{
  "train_examples": 101725,
  "crop_scale_min": 0.4,
  "norm": "rmsnorm",
  "projector_hidden": 512,
  "projector_hidden_layers": 1,
  "beta2": 0.999,
  "decay_fraction": 0.2,
  "warmup_steps": 1580
}
Rows from block 3, named by matrix and row number. Rows with one number belong to one neuron. Each number is 128 + 32 x the weight over its row's rms, rounded and kept within 0 to 255. All counts start at 0. Numbers have three digits each. After the name is the row's rms in percent of the matrix's.
# fc1: MLP up (model.blocks.3.mlp.fc1.weight, 1024x256), inputs 0-127
# fc2: MLP down (model.blocks.3.mlp.fc2.weight, 256x1024, transposed), outputs 0-127
fc1.208 083:101111134196168088148103167087124133131118080124162140094151081087092255123119089133217146114140097139120109085120113162181054140144100146181106125132171141091084080137094136132094070165124145139098145164153106142097145143136154113107150173169100123114128118125117139120169119149205103101121134136084128130169146107088174082137148159172129107147178144168162144120107096142142091157060
fc1.209 108:126135126143111154152137062133114129129109131115168143089160169116162164119105114129197140106113094152147154113119121109156119176175141125121116094100105137182081083130141220119122080092105119131103083113172069145110185097137138108104122126158092074138098097112119077099114158118182055106049157142150106138134131116129185118126134158153109134105129172104167110212139127147160166120100
fc1.210 097:085109084169075150144099125158135081169210112148063162171096117139178174126096122184124128134088107147159180112128138113160081155156071111147137078132145145074116045150096183088129135128152124138121166140161144191048122126142105139156135169155166122095117091105139114195107147127122149130139119134125139102145122174150162162114104143088165121114099140150133128090188136120074120140082
fc1.211 114:152096103122106153145109161080137103148173121102153207130173158098111151151136103123050103127119085147142138126085161148169111127114123094199094109082080153189099051138103165127130128110162079137138085135168129166160173100137175111122117116175087098160114124119139087149114146115140103092076128108090133120135121106152172124113103172096173101106105135115111106123175174168105177143137
fc1.212 115:084129124182126111169134041155147056131109111162132152128105119128135132155149180144208172164094069122112161116170118112109088115167103135169098046104126121063098120155178108100142167119130139091158176120110134123141100163115050176135112150122101118080096129146122182164117178128090158129138123119153181151103143145119213213124151142104189153138090179145150174162158176131107101050139
fc1.213 081:135182110175129092140119117039102148090124206103159174145099138098204109142166103149124121146208086164127156129163120140122153104185137081074163074120106176158079079134061144167115143085123079090127143146151151167111119097154168153162141096099121106146123064179174105113115176185115128183074100085144100119169092098160183097099112182113115136111134084130084155112144183103143120128149
fc1.214 076:205128160132085097106137181145110151107164187064096200177090165140081112110075102153124132133115141134138147085114161092162112097115124064129096102195160049155131122157127132135121123133136094139122097114167136149077176181148095107116105115109161125095049126158131110103171164160140122113136109140153152142092112141095177138187142171118141085126117113083114117141127163174138172156097
fc1.215 084:129176138106098113094127115090126165221106145085050140123050165102121177183080081154117134164044149116159165112114112131081152115120092099145141141108126126100127147173054123146135122171166120152177122149123142164116132199095126143107142123163128120110145071125140078138141125199130125097138085131107106172067116082135195121144127147140149130075167150148106108166131122120149206086054
fc1.216 091:171107153189107120097177183178166152163097167140040121158128211115133136117010115172069165173120128144148150114137149144111102108064134084147130119218089134101116138122112148162169145124137101136205113112115192158097133111105142164117111094165132089110167186118182098080124128110171124090100083107124104138102079179106130060117145134100155101108092161152052122140180118120125142133113
fc1.217 093:135130109119132092080135185126151089192185130154099217131160144116137135057039108146141091161122124147174162151139149113145144108111120087197139102242038128151128121153125153121217131081174106090128134127132130152152107082080141100125118142092156088120142083103204135098141170069181129190067169142105110145144117152125129088127112131103105135138130074142055152180143165097083106095126
fc1.218 128:123133132091092075132133080148127173128138123081050118149087080141146146066113120153172124097134145127152147112168087162145151158192157126142142151164116132132136140130096119098167079186121142184129157168142119112165123242128100167117119168089190144162140078121117120102142153151111109155161099106108136114120185140126079116137176131166097134141160087095117147160063115073174142123055
fc1.219 092:123109168151041062221102099185179117127118125124135148117118138102067156121185107145183128128199085122151202084167143125192141198150032095146156124166096121145102097131115144071107143087152115100093161172139159167093108150148178128171167094153114054150116159135167111125148179130209077202103139075108153108166160130147121073119156135140137151089163117178132175150115117117115161135131
fc1.220 111:170108144156108078163081091131090120197173153088164152110170216105134149142107116064184169118138105151114160098128162093139174090155103105088164133153105105142130155142139159141127172119098096135145153126174166150157125162175160153136150046162098116117105107173092130144142123136110121134059150138127142170089108112124114137130132168098138103113156075096054069171114127108132139174194
fc1.221 116:131155142139143058133158117146157128111072149087152115091161163084113103119125168089158132087186108118109109092140124151100161128104139114108120128118081106157104172131153123124117137083146100129134095194114164086169127129133146176087121097116082093170131109146112124054139138150154086125154108074146147143081173090137143115119183161145151151124119103111103102162079124097203114059138
fc1.222 129:133147140227136168130135150086117107109101122131093114123113091143092111116171138121215135155080175130141127104137119141155091158162126137146095142126138155113115170133109069165093123137138156132111152092180108135052127164103120206178175093126196129104112147122118129134097138129181149148125132095139078115163165181101111102116098126162125183161058134214144187162182101114153108198059
fc1.223 080:109130094193052105132091092068111177079143167131070125182088085101154106129122087135119125157144139151116156106142131189124171115186135050079152078118148153109100072118108125117117143193165105146139123183157143180116122147158130145154115169124139140178166042131179099157140156189104067160127095128099129100134108108138187143094103131161154128116175143111063137117149169135134164121152
fc1.224 146:127128125140137128180150047182132126108055139077124147126137214113118131113190183109153149153097135094120119142132147127068151139145166134102173131143105120168130147129190112154077125088115101066153093126082076124169150178106083125115115072108068082171103080154113126089100136089096103132102132123149131163075184089139143139108180145137129140116078112123137128236110117116156140078156
fc1.225 108:098088087152103144177104187195157103169154094113103153152110106101103146182151157097125146151120102152174143092127119125162117136179138140191139119107117174107110133141131098104120124127164156116155123141133142155110117089119111190088098146139151137156158140084125175175108170144083149140101068097084127157127120146156115098112195135155161083164102098143160172049132172053095067057096
fc1.226 110:146118128146104105159058157116172112143118154117152155118183174131145124207124106172073145146199076136151133107116153104116120086126053095144120123132109121121145106125113173125085178068176135162073108116158110159147140057145141129172110119113083084097117152131176075104127171152135103108100138187087130182122077106125200143153107176076129108100100149117093087108175147125120074147167
fc1.227 052:117118131091133095133095058059121117107126128148138165140141153140113166142104073102130088110204132107160211119130129117097123128189133118158181151109129139137122089169157124087088080127147132107168131170069091136113096104074099115131119176116126096156169075123136109119143182118176123132156163087113156107146093176133171150135150195108158159126192146154099150134071150157110158064098
fc1.228 081:178083166162099135115125164103133117037195165077158172171097112133080171143188099104165158135131083169151172104098142102180123138174150088169105096203082058163117126137146098116151119113171086129091145159148084122137180185165105145165154102137133103100100179182095100145183224126136118143109143149106166126103151109114145112164143170118172099116150073165134131106123160214143093114102
fc1.229 108:146155117135096090097118090071174109127116176160158185121083173136140156144173179113163131180115081170113189111155131110081166173166148097106181078120130144122108171184143123094143143148128069087175158150127136121136093125131118193143146077099091077119101104171120160145127161144081110183124117097126120155112143138141166146128145146165218144090140106148117148128158185153171131103132
fc1.230 107:124152111151133161113102096103089088127142135134149152111133167087131159171111135119208164105124120147172165101132141095119037111175093121128080071157147134100096168153153119164163165109101126127180128180212147135095204181140104165118135124183137142064116127165102126106120142176137132149103120152181129181130121152110160151117133174122146073123080113111146109161184094160146122113081
fc1.231 106:118113111085095047182136139074141187152145110102104158176084097118160163100151148159163099127102103169136154083138110136150155149155155120155152124105100150137112119127071091070171098153187131214115140141128114146169092125127118184164122148085171116152128093090163160137154174174121131147102097092080139086091151094132110105145171133193158150112177073163103183092072157085134125121080
fc1.232 077:101094106158111095176112119123123162097151134112118179139167158139093172132130058170067164118154112209157173054152152139131095137182121085158135103174094112104114115168108155148131128183198101165162065183133130178124147147165164131116083171141104043146121136137165115114152132174105056156083128125128143141128102149115136192137155158114190098068161138118127130089126164151128152138146
fc2.208 096:103138130099123128129128143091139135181149046111136127192117150109152188122127122169149109130133075120092127162131100123141118105090084102109135119194123110136143119167135213125122121127196103117169057176052129160150092103122148137104104174119097106099106116065129126134128060123066115189106084102111119172159097118143116103131162125086072150120084121139122139132117182093088149076221
fc2.209 113:186104124100155114145119154074118143135152101136127165157166108133110148146165110115105121122153126090142138098094132156161175143157110181159123103169132120052108164155148107120172144135148150133170169154111148140176037129137153080164147055137079121097131158191164145112196080130134086147193114121118170139131143156087017092165145096098207119122153139143076152142083181126095098117111
fc2.210 083:165111138120124089166172094184146128066106188089126119101122190140174170190101077111099135148120102141124153142099138129102109159134146147121142118136119087167118090189133058150113114133117067129130052131128087144223188181116114103123095135122038174141104141159155106038181123146176096090134125148095114131134115068103179124148145209147123115171142102090093110124118142119188156099152
fc2.211 131:126106158118103101156056109180113141121159190157075117148138079122146184140151138103150147064112081145139125063109111139170155123116133163115135125153135119073087112172162145117119112181108149163099190106086086114172097168143125164178113101098179102114113125115119136091153128104100137154166096219144138099132165117097000118161124145122080133169175100152094127153082097107117053135135
fc2.212 126:162113131121159131091063173067132136130142091076109149145147133118112156107116056074128141130159092111167122140160143158125162133101118128174087150138103134165123077085133148096125130157178084196115018091138123111073189117107155125132146103114140111139146119143138113096186069140162136175108135115125052116125064146123060127169115125140096122104142065157082152149116103101143147118120
fc2.213 081:088163118163117094172142129142117138161085066182164098118127118090142077153116135138128128137151113115094103149090096131077151074081107059102112162184109180163106142104142140119073112115135247076113132150131120097133089050122106109168138172097142076174152086093140102155055100095117141138095151111125101122152102098168086095071149102127088143209093132169091090164143145116119059145193
fc2.214 074:090115117118126139207160154185139134112135006158153105079143147129180199169135179097127152131135116143116120121135114156104124149038135000125108116188119122151114153100143151138139134090099130142116132112117117105159095129083145096141127144105113111247180119118159122123082105125127120112095094149120045120111147124239106130098137092099161133089100100093118083109181117124101073101180
fc2.215 063:130088152135092124160105126137114169047140149133208126095165134106060132083174157109132116114129164156131108103110138146129156130120137130121106122129076155154134116158125167087113100125113153095085112132120095120174143069133165127220104093149116132109160142118121171122134139103089143179095179080143127164149163144120078120152120150068179119127137036147170137154123162146113093168170
fc2.216 082:068128132144106090146074120090124040077148136154222158133143131154097184097141161106111101131126089132058138136173151107139112123161123133118150132078130144148157120174136162139065146136124102118069159161157121101207121089137164141190175088134082143168095108131108112184175144146147130103217149154162120108147166074098158144153144138088139144091144104140164111086118153169176129123153
fc2.217 076:092120127122126111177113132131132179175135091117109074109116097124117168151154191117122136066161121075118088097129112139127140118135116094062145106043199140126098140168120075090032156136153160133106157091146132137178123088126132109075128142122120112104133124169069080178122062118093141134152123101113093143113135056120086160128106155170150111102118090141196139105131098101151124159099
fc2.218 127:127129136148157134106111165110126160158130095194200134134159131123095085137119086078122113140114153151088123145164196108056110099085113090141151085076139144203126146110136179174073112085094091071159102122151131142130138083164102140110136140149086097080138133119097074184137107117135134084072170163137125115130081100107184133119111133049207141145107140137091123127147117175112169144133
fc2.219 110:090122122179151127098087136143128124108191136134094138167126129115178161117131198078155138118073162185171110105149077094166136116151166104121134160158117177103139120136132089153129112160165161152175118084190129099163255155083120136103082113111147123176139117155077163134094133120077108140200110169114055074105115182155102146158125214151156090122084147129136117124175120141123121127065
fc2.220 124:055124124120131149072183147132141139092105150150061140170099106119120142128137168148125119176140107148173146182150119157143136186136172136122139132178132099120083140128090154156115157179198161143073074097087104128086096088131154117132065041086172111131152142118126138136117138134134117054219150160121083153149170175135151162081124126150133104113077147094207153130096157121158146112032
fc2.221 099:102115106178097076076110101053108158151133089152096112109121136120168117145112142109187158131154104150139162103107136127073120144109172076147131147074138143154134125158168073141159124095113077139116119103137131107217133114136103141104121186121071182160119103127117075077173149105141136140128112113066148125126126091121174116136135156210131136151111062129074116079110147127156127151128
fc2.222 114:118129134149096156087108149137101130111141131223073138119126082117160156131122164130134135129178135155134165116103081148130163151197113130118126098090163127137139127117138066134189151161197163139067140132172099141094126102055142144165157151122235157128137160144117137118080074148127147123127103104153081120137141140104088130111143130161131133077094086157129177145170153124177061157080
fc2.223 081:072158107155142100109156114157148176167150058157126097160090052097123013094110120156133108094128030114116086130127085130108087104065146094111115167100121151121165095129117118131154115171119166137083189118122125088116084171177104147153088101076199125159149119105152117172093173132152172149168117123122126119160124104160119148066099097157050134200131123173131086159122155100123115118108
fc2.224 101:146147122108140129000139082015132151220097086124149118105118118143184038189092147137118148141120150117165151148097119129072125113059143127194114134083159145118101173148115140118241129142139152168119104147114134152135126118128147138126164096149153190113137150107131091127151094144146128163146115078135159111218114176118164148168105126139105114143137157096148107082146124152122135158140
fc2.225 093:099107141145129108097109080111098131078116220169169104177122116150144177109148093182111150106095104113114131109135115119097156137060071183139110127244177142137160111063103099093142170144107052182145143155076123109169081130123162119134156139171157120067105157152104124119199095144090155216155125125132146151129138086086089114106151058068095140123172128091145145154099113126126165161117
fc2.226 137:137089142140121114134161074149110129085128166113102131140097088110135144149163118135159115103072137118104123111118114158138149181128201168142137155130179125079098101115144062146147161255124079134160117128071109112135060202095128144107136089127145130173127084152108188146155106101085139145148095090129106146139161132132056109149134105193145152107201083148127160110089100124145204133087
fc2.227 038:186104106115121195215131155155122107163139064172090164158118096122151215110158118196152114108077070125143105105161071133205077151113156113137094132156110103094106125130146145145078110159118089157138167116101098135179092152105053138096162103082153156161122121088114090112113132114133140107182134074112139106126148131156149100122138145163110124159172086157100088121112119105122151082191
fc2.228 075:117149126080146146130193142082119166211125000142096154075123128106172155126110169116139121152142147138153166145126127160113130109091186031128148156126160123152100159165135092139130145136116146095171126140142151140066167156072103088045164077105156072245148083128147116111111073115122185146107045124090084094127083116183123125093129122133089140105116151118097122118160123091112110108099
fc2.229 109:220131162167131148190132144161120108066182171160123133157148093133184202082104116074154101086116075147151127074143115134173161120061122145153121164123159128142142138177174113119085145169133112104145062084155108079142201150133103139176131099112120112055077138161128079097191102157139090153148145175128137148106127098081117148178162187129128104107160100149128134164053115118140138130118
fc2.230 119:145134140110118149109123121149116129101109208139078102112101128138127097124141124177154109180116142150114157171086092144107073190085130060070121157135170138153128140103083130145090155140129126135073146103083120130165059107110115125170165193082125164140113097113124151163124126132120107151120118150145155171104158131126106123150106094112198142067119129174104160104105189104093159107147
fc2.231 113:146174133103131119011136144157201153172111069168208103121127150113155076116099087145091157163118137095145109181136161127139092091105110121121118090149167155134142125107125189099093149098114140133168096122115129133121132118144148118107149117108102107071107120069128050121142122160160124042130146158103097115141138163125175156119123122072180137186095185170080123147090060133153108135156
fc2.232 049:164120148106136176143177142086128169127179128127097144161052176131101158126111140137127117116060148173174178105143121151171106129164157138110137163134055089216080131219092158117096132100081129178173162152172151137135153127129082073107169185111131141150113107140121122090174173123151144124114130125128109134138221122146149114158129176096137139084124093132134171133121157114117091155067