{"model": "self-supervised image encoder", "crop_scale_min": 0.4, "color_jitter": 0.6, "arch": "resmlp", "norm_position": "pre", "activation": "gelu", "mlp_ratio": 4, "layer_scale_init": 0.01, "projector_out": 128, "lr": 0.0011, "steps": 7900, "batch_size": 128, "final_lr_fraction": 0, "warmup_steps": 1580, "weight_decay": 0.05}
Rows from block 7, named by matrix and row number. Rows with one number belong to one neuron. Each number is 128 + 24 x the weight over its row's rms, rounded and kept within 0 to 255. All counts start at 0. Numbers have three digits each.
# fc1: MLP up (model.blocks.7.mlp.fc1.weight, 1024x256), inputs 86-171
# fc2: MLP down (model.blocks.7.mlp.fc2.weight, 256x1024, transposed), outputs 86-171
fc1.285:123121128122120123148139163117162134100112095125166138117129197124102144163103181129138121120154138126084159138130108119106103107092167100128136118118083153165158116148138116212146148118112158120113125113123148140183143108137151097142123128130116102151140151
fc2.285:164147138071115110118119131143144140119152144144141142138127082154118110176123092122180160149129144102139132114117076134131115109107113141127190131146121147082084160130129128090143135121161189100122126101125118140123115082094137137093148112101115098090124122
fc1.286:133184108076116129147164124120132144094147124104147176142147086112136159164175138146140119116136118119115086115122172129086092131081123127103121115142083152118164141169128134156128120140088125142120104141138134125161154117177154146148144163115170118118161106
fc2.286:099139130165117120088179142100092113037116142127111147152129133124155115157131118115135161137104149064142201140120071150135131124136151117101082118131170149105103137079129109108132103134118112140098142115141125162162171118136116110117160129130113122121139113
fc1.287:128160120108097191136094168135138109083136088145119128093170119113080124155144075139146102128148160114118166140112112107109141188113166131102150149133141129151139152155097111157139129144126085134136121165159118132160134140129103108169121102139118145132136140
fc2.287:109126142140141068155128152131133126161138162118113120121130164081113150112103161141128154124114129171124079112136145151128102140135135173132143142113152086151132129100126113151124117126106084123113122107121135152054156107159144125139165135141136122171125127
fc1.288:140106136140154099151142155123126122165133126150146100139139165142105131177110129097122172143079138105114156160161101141114079124103133125139128130098109168172170127150118133090186125133107104104113102139125131161146123155106121113150140114140141110122155135
fc2.288:160184116098145125089076128102166069141119116152125142122136075126151142128154088152126104156154140191130118128136172136113161109137132153122150139095178139082126134141139111219142135125147087149120179116124114128098136113146113119129129149142127171134104102
fc1.289:127132087153119119103076132174089110108129133138138111092126157108094115144112111100116138054146136156158128134125093125142153103121126139082186099164115153105128091136126134104119155137129131139135159093149105200142089159089161119125096140133108134123120180
fc2.289:103153153081139169098189139091145138120146152129140108147100066112123129183139114172182135120119087083126078122152158102104188162091092149218127148123099140171151137130135143176073142139102103115139093155124110131101161137144131114131133131106132132136144105
fc1.290:167143113137130117127104061107080111104108120113148161182119119088135133156148124128134092111156166166138135130122173159145172117128121155131143103125142144089172116152129121165155147114160119104149139115151142162136126104092185152114118145126116135115121132
fc2.290:118133113153134132169100158135108141174143109135134122127150143123123108159145194139094115145108149148123146107115133125154053132121124168147137142135100111163132133141135109099125111148101147134138059135116130130109110176095133126121117114113130108133141138
fc1.291:129142112127157116132163102085151122178113128116152104120113100116162154142130130111144161106137104133121064142159151134130146114135147072164133124142139140146122119122124144166157123132123109127122148142125114110148110161123122138108153126129151086114165122
fc2.291:155119115139146113114063125134125111172110138108127149166141129148138146136112130116143125134157162137127194114135110154163134106155122166114155146145173065141162126128124145164113130120121135100123118141131118105064135128146119112147107145142142110126115114
fc1.292:154136113064142121123156088139085132164100126131130111086118128100143137147138130106090165121107138122158094102135156158137133148128141127124143093142125123129148175130122150151136146140135125147111098148110081154154081079154132140135093122141139125103133097
fc2.292:145124132192132122150137169101107121138147179126130123163115139184141129158129184093150127147124110150095166142121133098128071124118132113200143135104170091172135145105135144114130145139097152102144096150155138099130156135154118095123176186084124088163116110
fc1.293:119138107114124151149152116105152163135154129150157121139130127124132130175120192137098111129156114088120094147151140141116127136119147080110130148141122166153138126145146130133082172130131144150104134121108141093152089158136140135131135136146156099171175126
fc2.293:144103155125089121131069114122116126160109118141139145136143151101141118121166097115174157131062156164123130142134135111144128134140137096149108115169059177086169136115114093112172105123166113122142124156131113129070091117148134105142057135105099094134108152
fc1.294:128132122111142145138088131119127081096107149109090157149128086141157149126174090097134153099109135192128075135114117117121107096078103128129084119128105147131146095135130145136156090119111113106122158122155103174147153117140125151119142160085155104063115131
fc2.294:096136099108146106148136129091111136169126117140130112133123154133118100113090167176162137142130117138145122108128102165115149132148160092094131129197159119139061142128141118130085122135120152154155145101145145122101105205129122131125080124150126140119110123
fc1.295:136115128186159124139060158143075157114123153095121131115124145146105136167179173140092162087136134143131112143174128173115100127105133129087119102162110154102163123146145106101146109153202151131104113067110111159145089116166139117151117153100119132147120125
fc2.295:139116105111110100107133106145123135141100110166108139127087154128123116118053154110121149158121136108132147112143065097124080133133110120135129172155075157113167112188121110130142107146133177160120150120106151165139098142151144098125111121139137158093139150
fc1.296:083179105107110138097158090133081121116093130070129116108132123114108132124131142151104176117130112165140122137113130144126153150140133121084109103148135146092139147165125121127122125140146142113121145111122130096152101132146179151163120150135161152142129136
fc2.296:166128128128128112126094135154126122141142106141126137163139133068138136129147119111072114113109162204128153120123096148111121129143103133143173141127150121185146120129142116132160129157130140107147187099152144125110123159143120155134178124115149126068117134
fc1.297:113108146120101173140115094114119123111159109112115170148140195129125133154137165130120065128092162136128172126129148129120124136126099153110160148097162122131185079130129144169181129128142141076146123152112117129149134087161112148158106155139130119127133133
fc2.297:151134122108120107130077133147148121133129127150143134151120037170102131140120133121121147130172110168124079103105141116157114114100117180212091089155142104156097171124129151086139144116141139168110174110122116161083087111127130134095120102094110081100126131
fc1.298:145116083065117113174116066123144140157183107127113116139132134091148094163130108103115095120094153108165135126158173167161125120123083172110133094144128159159121122138147178163129135105119092170121079125136122144159100113127143127152153137173106142117171159
fc2.298:165136152169135128115174164143099130142120191132099131155138136156176125103156178151140133135145144150110152100112122104096119121130161098157105124127133057074157124128145144107116137127133170096118127141116123103144141091161129114124188131080147101148124112
fc1.299:133100136108141083120113169173128167145114118129105121141115125091113137148161168115076189137179094102114137149133142144120086099121111124124109138151081164135181145138093136135151171120158148114124124094091118108144106146166131144094161105119124115152128071
fc2.299:105144132079129106122176110081132130114159117147110112163122140170101134131091133147163094168095126116152118103136118124140160118144124130132101100095143131116064153145109102135087113131148095177130175122147103146129152110110131131175104129136141141099131118
fc1.300:158118126118168127152116115138140097135104128128099171124121080123145158139147118122133155077123122158124074128095143131122096119089109175138116124125109169143128125140123115099151098137120143124096166139160153143130136135119111144081162138080145134066115124
fc2.300:121137119125117066144151111108127137118135108113115129141128137105143113135122173157174138169122114158143133138134119137118115151142148101121125119173168090138073133101131134133081130145103152180124129109137141128068102114105130121117106148157138136089134115