From a checkpoint of a small self-supervised image encoder: 6.71M parameters.
Rows from block 7 of a small self-supervised image encoder, named by matrix and row number. Rows with one number belong to one neuron. Each number is 500 + 40 x the weight over its row's rms, rounded and kept within 0 to 999. All counts start at 0. Numbers have three digits each.
After each neuron's rows are labels from the 100 images, of 14976, where the neuron reaches its highest value: "patch colour" is the nearest of a few named colours to the mean colour under the peak. Only what is clearly more common there than usual is listed. The data: regions of photos with short descriptions (Visual Genome).
# fc1: MLP up (model.blocks.7.mlp.fc1.weight, 1024x256), inputs 0-85
# fc2: MLP down (model.blocks.7.mlp.fc2.weight, 256x1024, transposed), outputs 0-85

fc1.55:569488494583506494423454552583500527515515503434449534550499493484488524495447454560497479518508527529570507445489547521526516521582464483526527407460500486592463463542494518440558466517539471517513487552575541527489584564500452494488549489523596465523514416
fc2.55:532486455481529544607503473477569494433442533470508503516532475424394496470494507530459484520558483517498513428523467560516474532507585580490493547532496559438470472441529462488445446480467495468509554443457416463452484463495493508492480573491467518551503431
patch colour: grey

fc1.533:462460504561423436461537464524553438500513510526492551445430544537535539490549427473535523517520400564473576449536494472508538501468485449532524528500558543493495513549499447490518536600485500473491548508497508517509511493464475571481476466496491489554469504
fc2.533:578522505514545515463546500484473500497461473512540530491490464474481658545483510465440499527527582432500501549500516542520372502425435540456486520566534524453443494524475492438487506546532512521490548570492478668509491592493515492506540479528537468426486531
patch colour: brown

fc1.180:585530510469511487502522531431489515499460566480533479528491471523339439542497462573512541493398504540538485478523425512483468487516505501517425569550487493531555485513475478474436514574533612506495473481502467494574578530465477477502560537508576547469499503
fc2.180:460575504498482500537542479508508509442463471494514543507522496553542594531523525506443512494517496474491500482490504524497468529436466552412461550472596488524506520515449430615462452486501493466473514614452448520478545486489488514487470479493454509470481419
patch colour: white

fc1.215:512437536463454497436429527544490502512577490450518524556474566504575556531407408495483522518446513549551559445512554470559487476477482463491520525509570491493510514523432545542537486521458470503477517541558558528478550551551500441525552482578438535487504517
fc2.215:463506455530508544461507468538462455475506592483525469494529416549501492475437544478456532498547512540482516509483502550500447498528539512503495522595463478506534532441463470496611481449616480443537554526513466499495505542531551543549440569523498493440498549
patch colour: white; pink

fc1.333:563518586513498484558538532469500470496523576490517530549483518543453481512550489450523468463500495494475518448525505493526521490585484579463460548440440408544531514560381496488441473520485536498465511518531465504475520482529431445517469503513488511433430502
fc2.333:447473488499519508456497494591456486478534526519510532501487513517665455495480479514497514527485455520512495506515485533502519490375510467549522484520676507476454495503537499498545560526493520494591474526539517512483516505512502471487502498485491479597538541
patch colour: white

fc1.387:439459520472446549494519595416463482434543486466504537450516539555564570536518457454471471435378477526468538416538473433534461506523440562547426541514547490520499487541512463502506543476511581528478537459528505449518478413539488389499477564472405549537459476
fc2.387:690505490468450552579511525585447473489530517493474487479542484485506484481517486574540505505500522571503441563533536486539502519417523432499517512487557510438468496479520517528527509489473543436522480491509518570532502513480524541533444568506468462514473554
patch colour: black; white

fc1.308:456523531498488485550450526545480503465598447552559510501502515492485581588488478466503454475594452568539554431498497456538464500552425565508467484503467490462482521542533484502474491589470539518527524610498524526505477621525507465487461484578486503519480462
fc2.308:507477510528463537564555490481504475502459467499507444482422569464485471504516532476511481514567521444471533494460516510479478526447465482483537499487554506506507513558436487390528593511558513473526516478452466521498477486509476528519570472445513496465499506
patch colour: white; pink

fc1.293:485537509534472499489558497466508525511537513540470539513528551550462470550508448516392465556447437576558538533504572548494556494450483465559499527483485479471480516528475547578407530489523482448546432568488468537531510432507534487578464560486508428527510506
fc2.293:503489501537515524512488519525488513524474465512489486493589457500515486504506477517458490487523517485527480481490465500490503539504565503475499522478470494598492476444474463403527417543465483491575499581504530434502496482516481464441550415542513603493494483
patch colour: grey

fc1.595:567434431511476485420471493471489486502530471476413537556475556422628572479514457503495474529414457499490522483524503506495489493515502465575532445461522547513483479523437452504547480481564431526604451556542542527438514567484495570516518523519448507467527502
fc2.595:402511453482476486493516494489496485513532460483459496474484495486300466430523528466476516501490568446484516464474452497490472501542490454534530473491399517496533532552501448572434529494523527545508497478461482438501536516504499534486446559487459495572477491
patch colour: black

fc1.128:559486596557499485518530559524530495525511539486529516576505531543408493527510460462500486484535465513515503473527501477509497522597465570490431489447433400504509504554456537467493479540492557496474512479492515503492497455512448477491482478490468510412417456
fc2.128:451508538524505518488553522519488494513549501519499546506546511492636462493463479504533531517497457523537469517477487546507499483397528399562541483555635515484453465536534482519509572556527481482634448523538496505494488507504497470499493544520495534629490552
patch colour: white

fc1.382:550518512517477506496529499475494497580512382512433566527490492451452502519545478554468504569556484542578513500505543529510493530544473501541461387347420504474461493540498434570554471488555489571535511634556477502467533549563520474537519542489581474514505515
fc2.382:360531553485491527520564465530416538517533512503488502523525465482525565480503514471525480499545544489494491450467511514541555460422568478452475461474549509470502555489412515564433523512446482482567522471503505530456481507517515525499416479461484580528512512
patch colour: grey

fc1.422:402483528511528482500552511562467491544536434442516508474462480491405494533467488467518513446453510494431472514558457484554461496610446497563420521450430510516530519534479580468479475480499615456494504495494502459562509428492498540520474487386443490553500470
fc2.422:669559501505511516549538515464473450441498436522547476510504475473543535515483539487493504517504519497513535518500492496536427500352483476442514529490561479425476553529591462510450540478504471502519507581496480490500474545507529516503410524503474502483522481
patch colour: white; black

fc1.346:512500506537515453526502517522495478507514531508502499422563474451483491533434517483577557452589436459540527517493509485485410478509418447517443504490487464565397476513538493457459546404508502523481536583603518524491573523450495512443480490553531544479539519
fc2.346:542546475455472502409514464513577471489465480494472532479526583468564475487488464533524511463400565512483514513515500552469598488491538512508512484558615503503527521504515507503518458499469508539524518394494489426503494544510474513546677539456473575529509401
patch colour: grey; pink

fc1.721:548535508592486473496552475473493472406467523509461512518534555447442493517499522487509498487510474571512517492480496505487427504450532503504490486529478510547455522567494495527469467475562495465504443598580501514520511414462510499485483471508569391459473491
fc2.721:555519522437465505460569455633515520468538532544480515505524532548608523506524511516556479502558469561486454536557471512549440520606501530520486468526368489449496512510501502558488534478487488526471529427461481527504508514463502541442468476512577492524496517
patch colour: grey

fc1.87:515561555525438418585498515480586499420504607522501484546534522514436509451512452514531493486589502568513528408537496474504489494572419470485477485414453430508465516549490445471456530525546518481494506521477474534472541466514435518554442527486524458500514435
fc2.87:400461477477531499519499508517496511475521512511554473489459517468552586473500523467565521508515533447483454542468498518563528489395478526485492441482621511408521552512415584420536578541399497515563418526462499542528494423500497503486527489477487445546477516
patch colour: white; pink

fc1.11:610506560532474509575491581501494529434525559480480525580467517489482475476523480416457514481495481505461557440480503474535487544499471505515476494438433398548480469518401502547453416526529481529478487527553439501418504479507454464495512485523471500423449477
fc2.11:463500498478507505409525504546413508518511536483488512508500469517656455504501488476538498496482465502512517493501513559478546544380503470493527470572566505537479475454465528459507488478547523455523494541518550503452472526466516499540484524504475490475551565
patch colour: white; pink

fc1.655:561474513509483455510510556525567519547481490491488530488469533447543507507497439477534463541479439558482529472506533450502515539492527516610588444455430521497489502525493488536520423567497432502531528543457482469472444450488467522526482463561514404494518475
fc2.655:496445486557555501484544489536491469461468507510467471422482494452546527461492512488560496507403615429536458530545490522499418487506390481549528556534551535507540517463492523567540521506449496548486507471451557573419503475490472484490612509587525440580476533
patch colour: grey

fc1.329:450462542562453451510496532498508544483504516459411526545463429551496542505432507570478506534552494512543548501513497514514460500459402550529478491464495480518443405545491504481463466555517510541506548540509477511470544465492446467450504493512578553541510485
fc2.329:552521489463466487468484482453471494505452517465571512476513531431545474470520517469464480522488520508501492523481502460479583502548564551502511472470524491495465520514453502576536556509461483476439482576477412472536484615516531528517478489464498438448510526
patch colour: pink

fc1.152:534482452457490502433454468474515490508533513501558524442509519449563568543526453446456454425527495523499509504517501520500462538479522519527492464416574502525416494542475500482496464480473473399511438570573460558451479483511524509511530489484379521485430488
fc2.152:477522440505486481520530488481508518524531490468454549510477520471425414510484532468464476516470536502489560492441510464475505473553535483492526478446469481466504482505485455519425557486535523469569568465487518513465512703438589505506449593517537502495520495
patch colour: orange

fc1.741:438491416511444553509463500477469487584527452475420572509506550388469551526451467494506491546486464544501544474486471526483421546427471455518521517471509567451459450566501507533457532529547488557506493491565525564482530502517545574415501484532561440591500511
fc2.741:565527516473432523486507507578495515444515524517556528564474518524469547509550477462490503500524530558464459537536567509519530528496477560505512469534474503567489461482429542474537458482493460520447522561520451640485483599510506521524472448525473491350494532
patch colour: black

fc1.641:449489467527477482519493426479481531435484521489541565525456462458480472478546482517485467485507445540412563472477489538473516496591546487458541486474465543542419409510473497500503402535471537484520476439464492536455521527536500546504474517465378480562441479
fc2.641:627504516534441501533505436590422501509547449482462532536437507483554525524489472501424505479527507472554488533536488515537436547508466547496500504489475498359464509501518437582524556578516462469461519570555483577562508499501496513498493503500513451524486535
patch colour: brown

fc1.70:490485450516486525536475500524501518491546509550452505494489498550464471534492450581409447525443448584516508525541543494526496545459547530540470470448540493462496484530510498556459496588540412504547471532508409480535527475511512468579506596498499470521515482
fc2.70:506482504518528540454446520517441474500464460494537472488548437468546507512500510542490517465520525416565437501467495528464449476454479483480468502557385512551506404432478519462507458598528516478561483534514569542470512451494480440445499459574497593450513490
patch colour: grey

fc1.220:478452481501427521507522423510422523454529539475490514496478467501557498486588546522556468481563521478497544516566414501522451589551547534509479499462445475537492486526507405464506378583525460482500476573501433516484483569516482480457449586468532514524502469
fc2.220:463481482509465487467482478581538454578493551515463518510506458501409474480561474550561501513426492513454486492468555505468550413489496479514495489386543505594522503438469523468446492500514469463543568486446541512558505493508553528460553476467488574491519453
patch colour: pink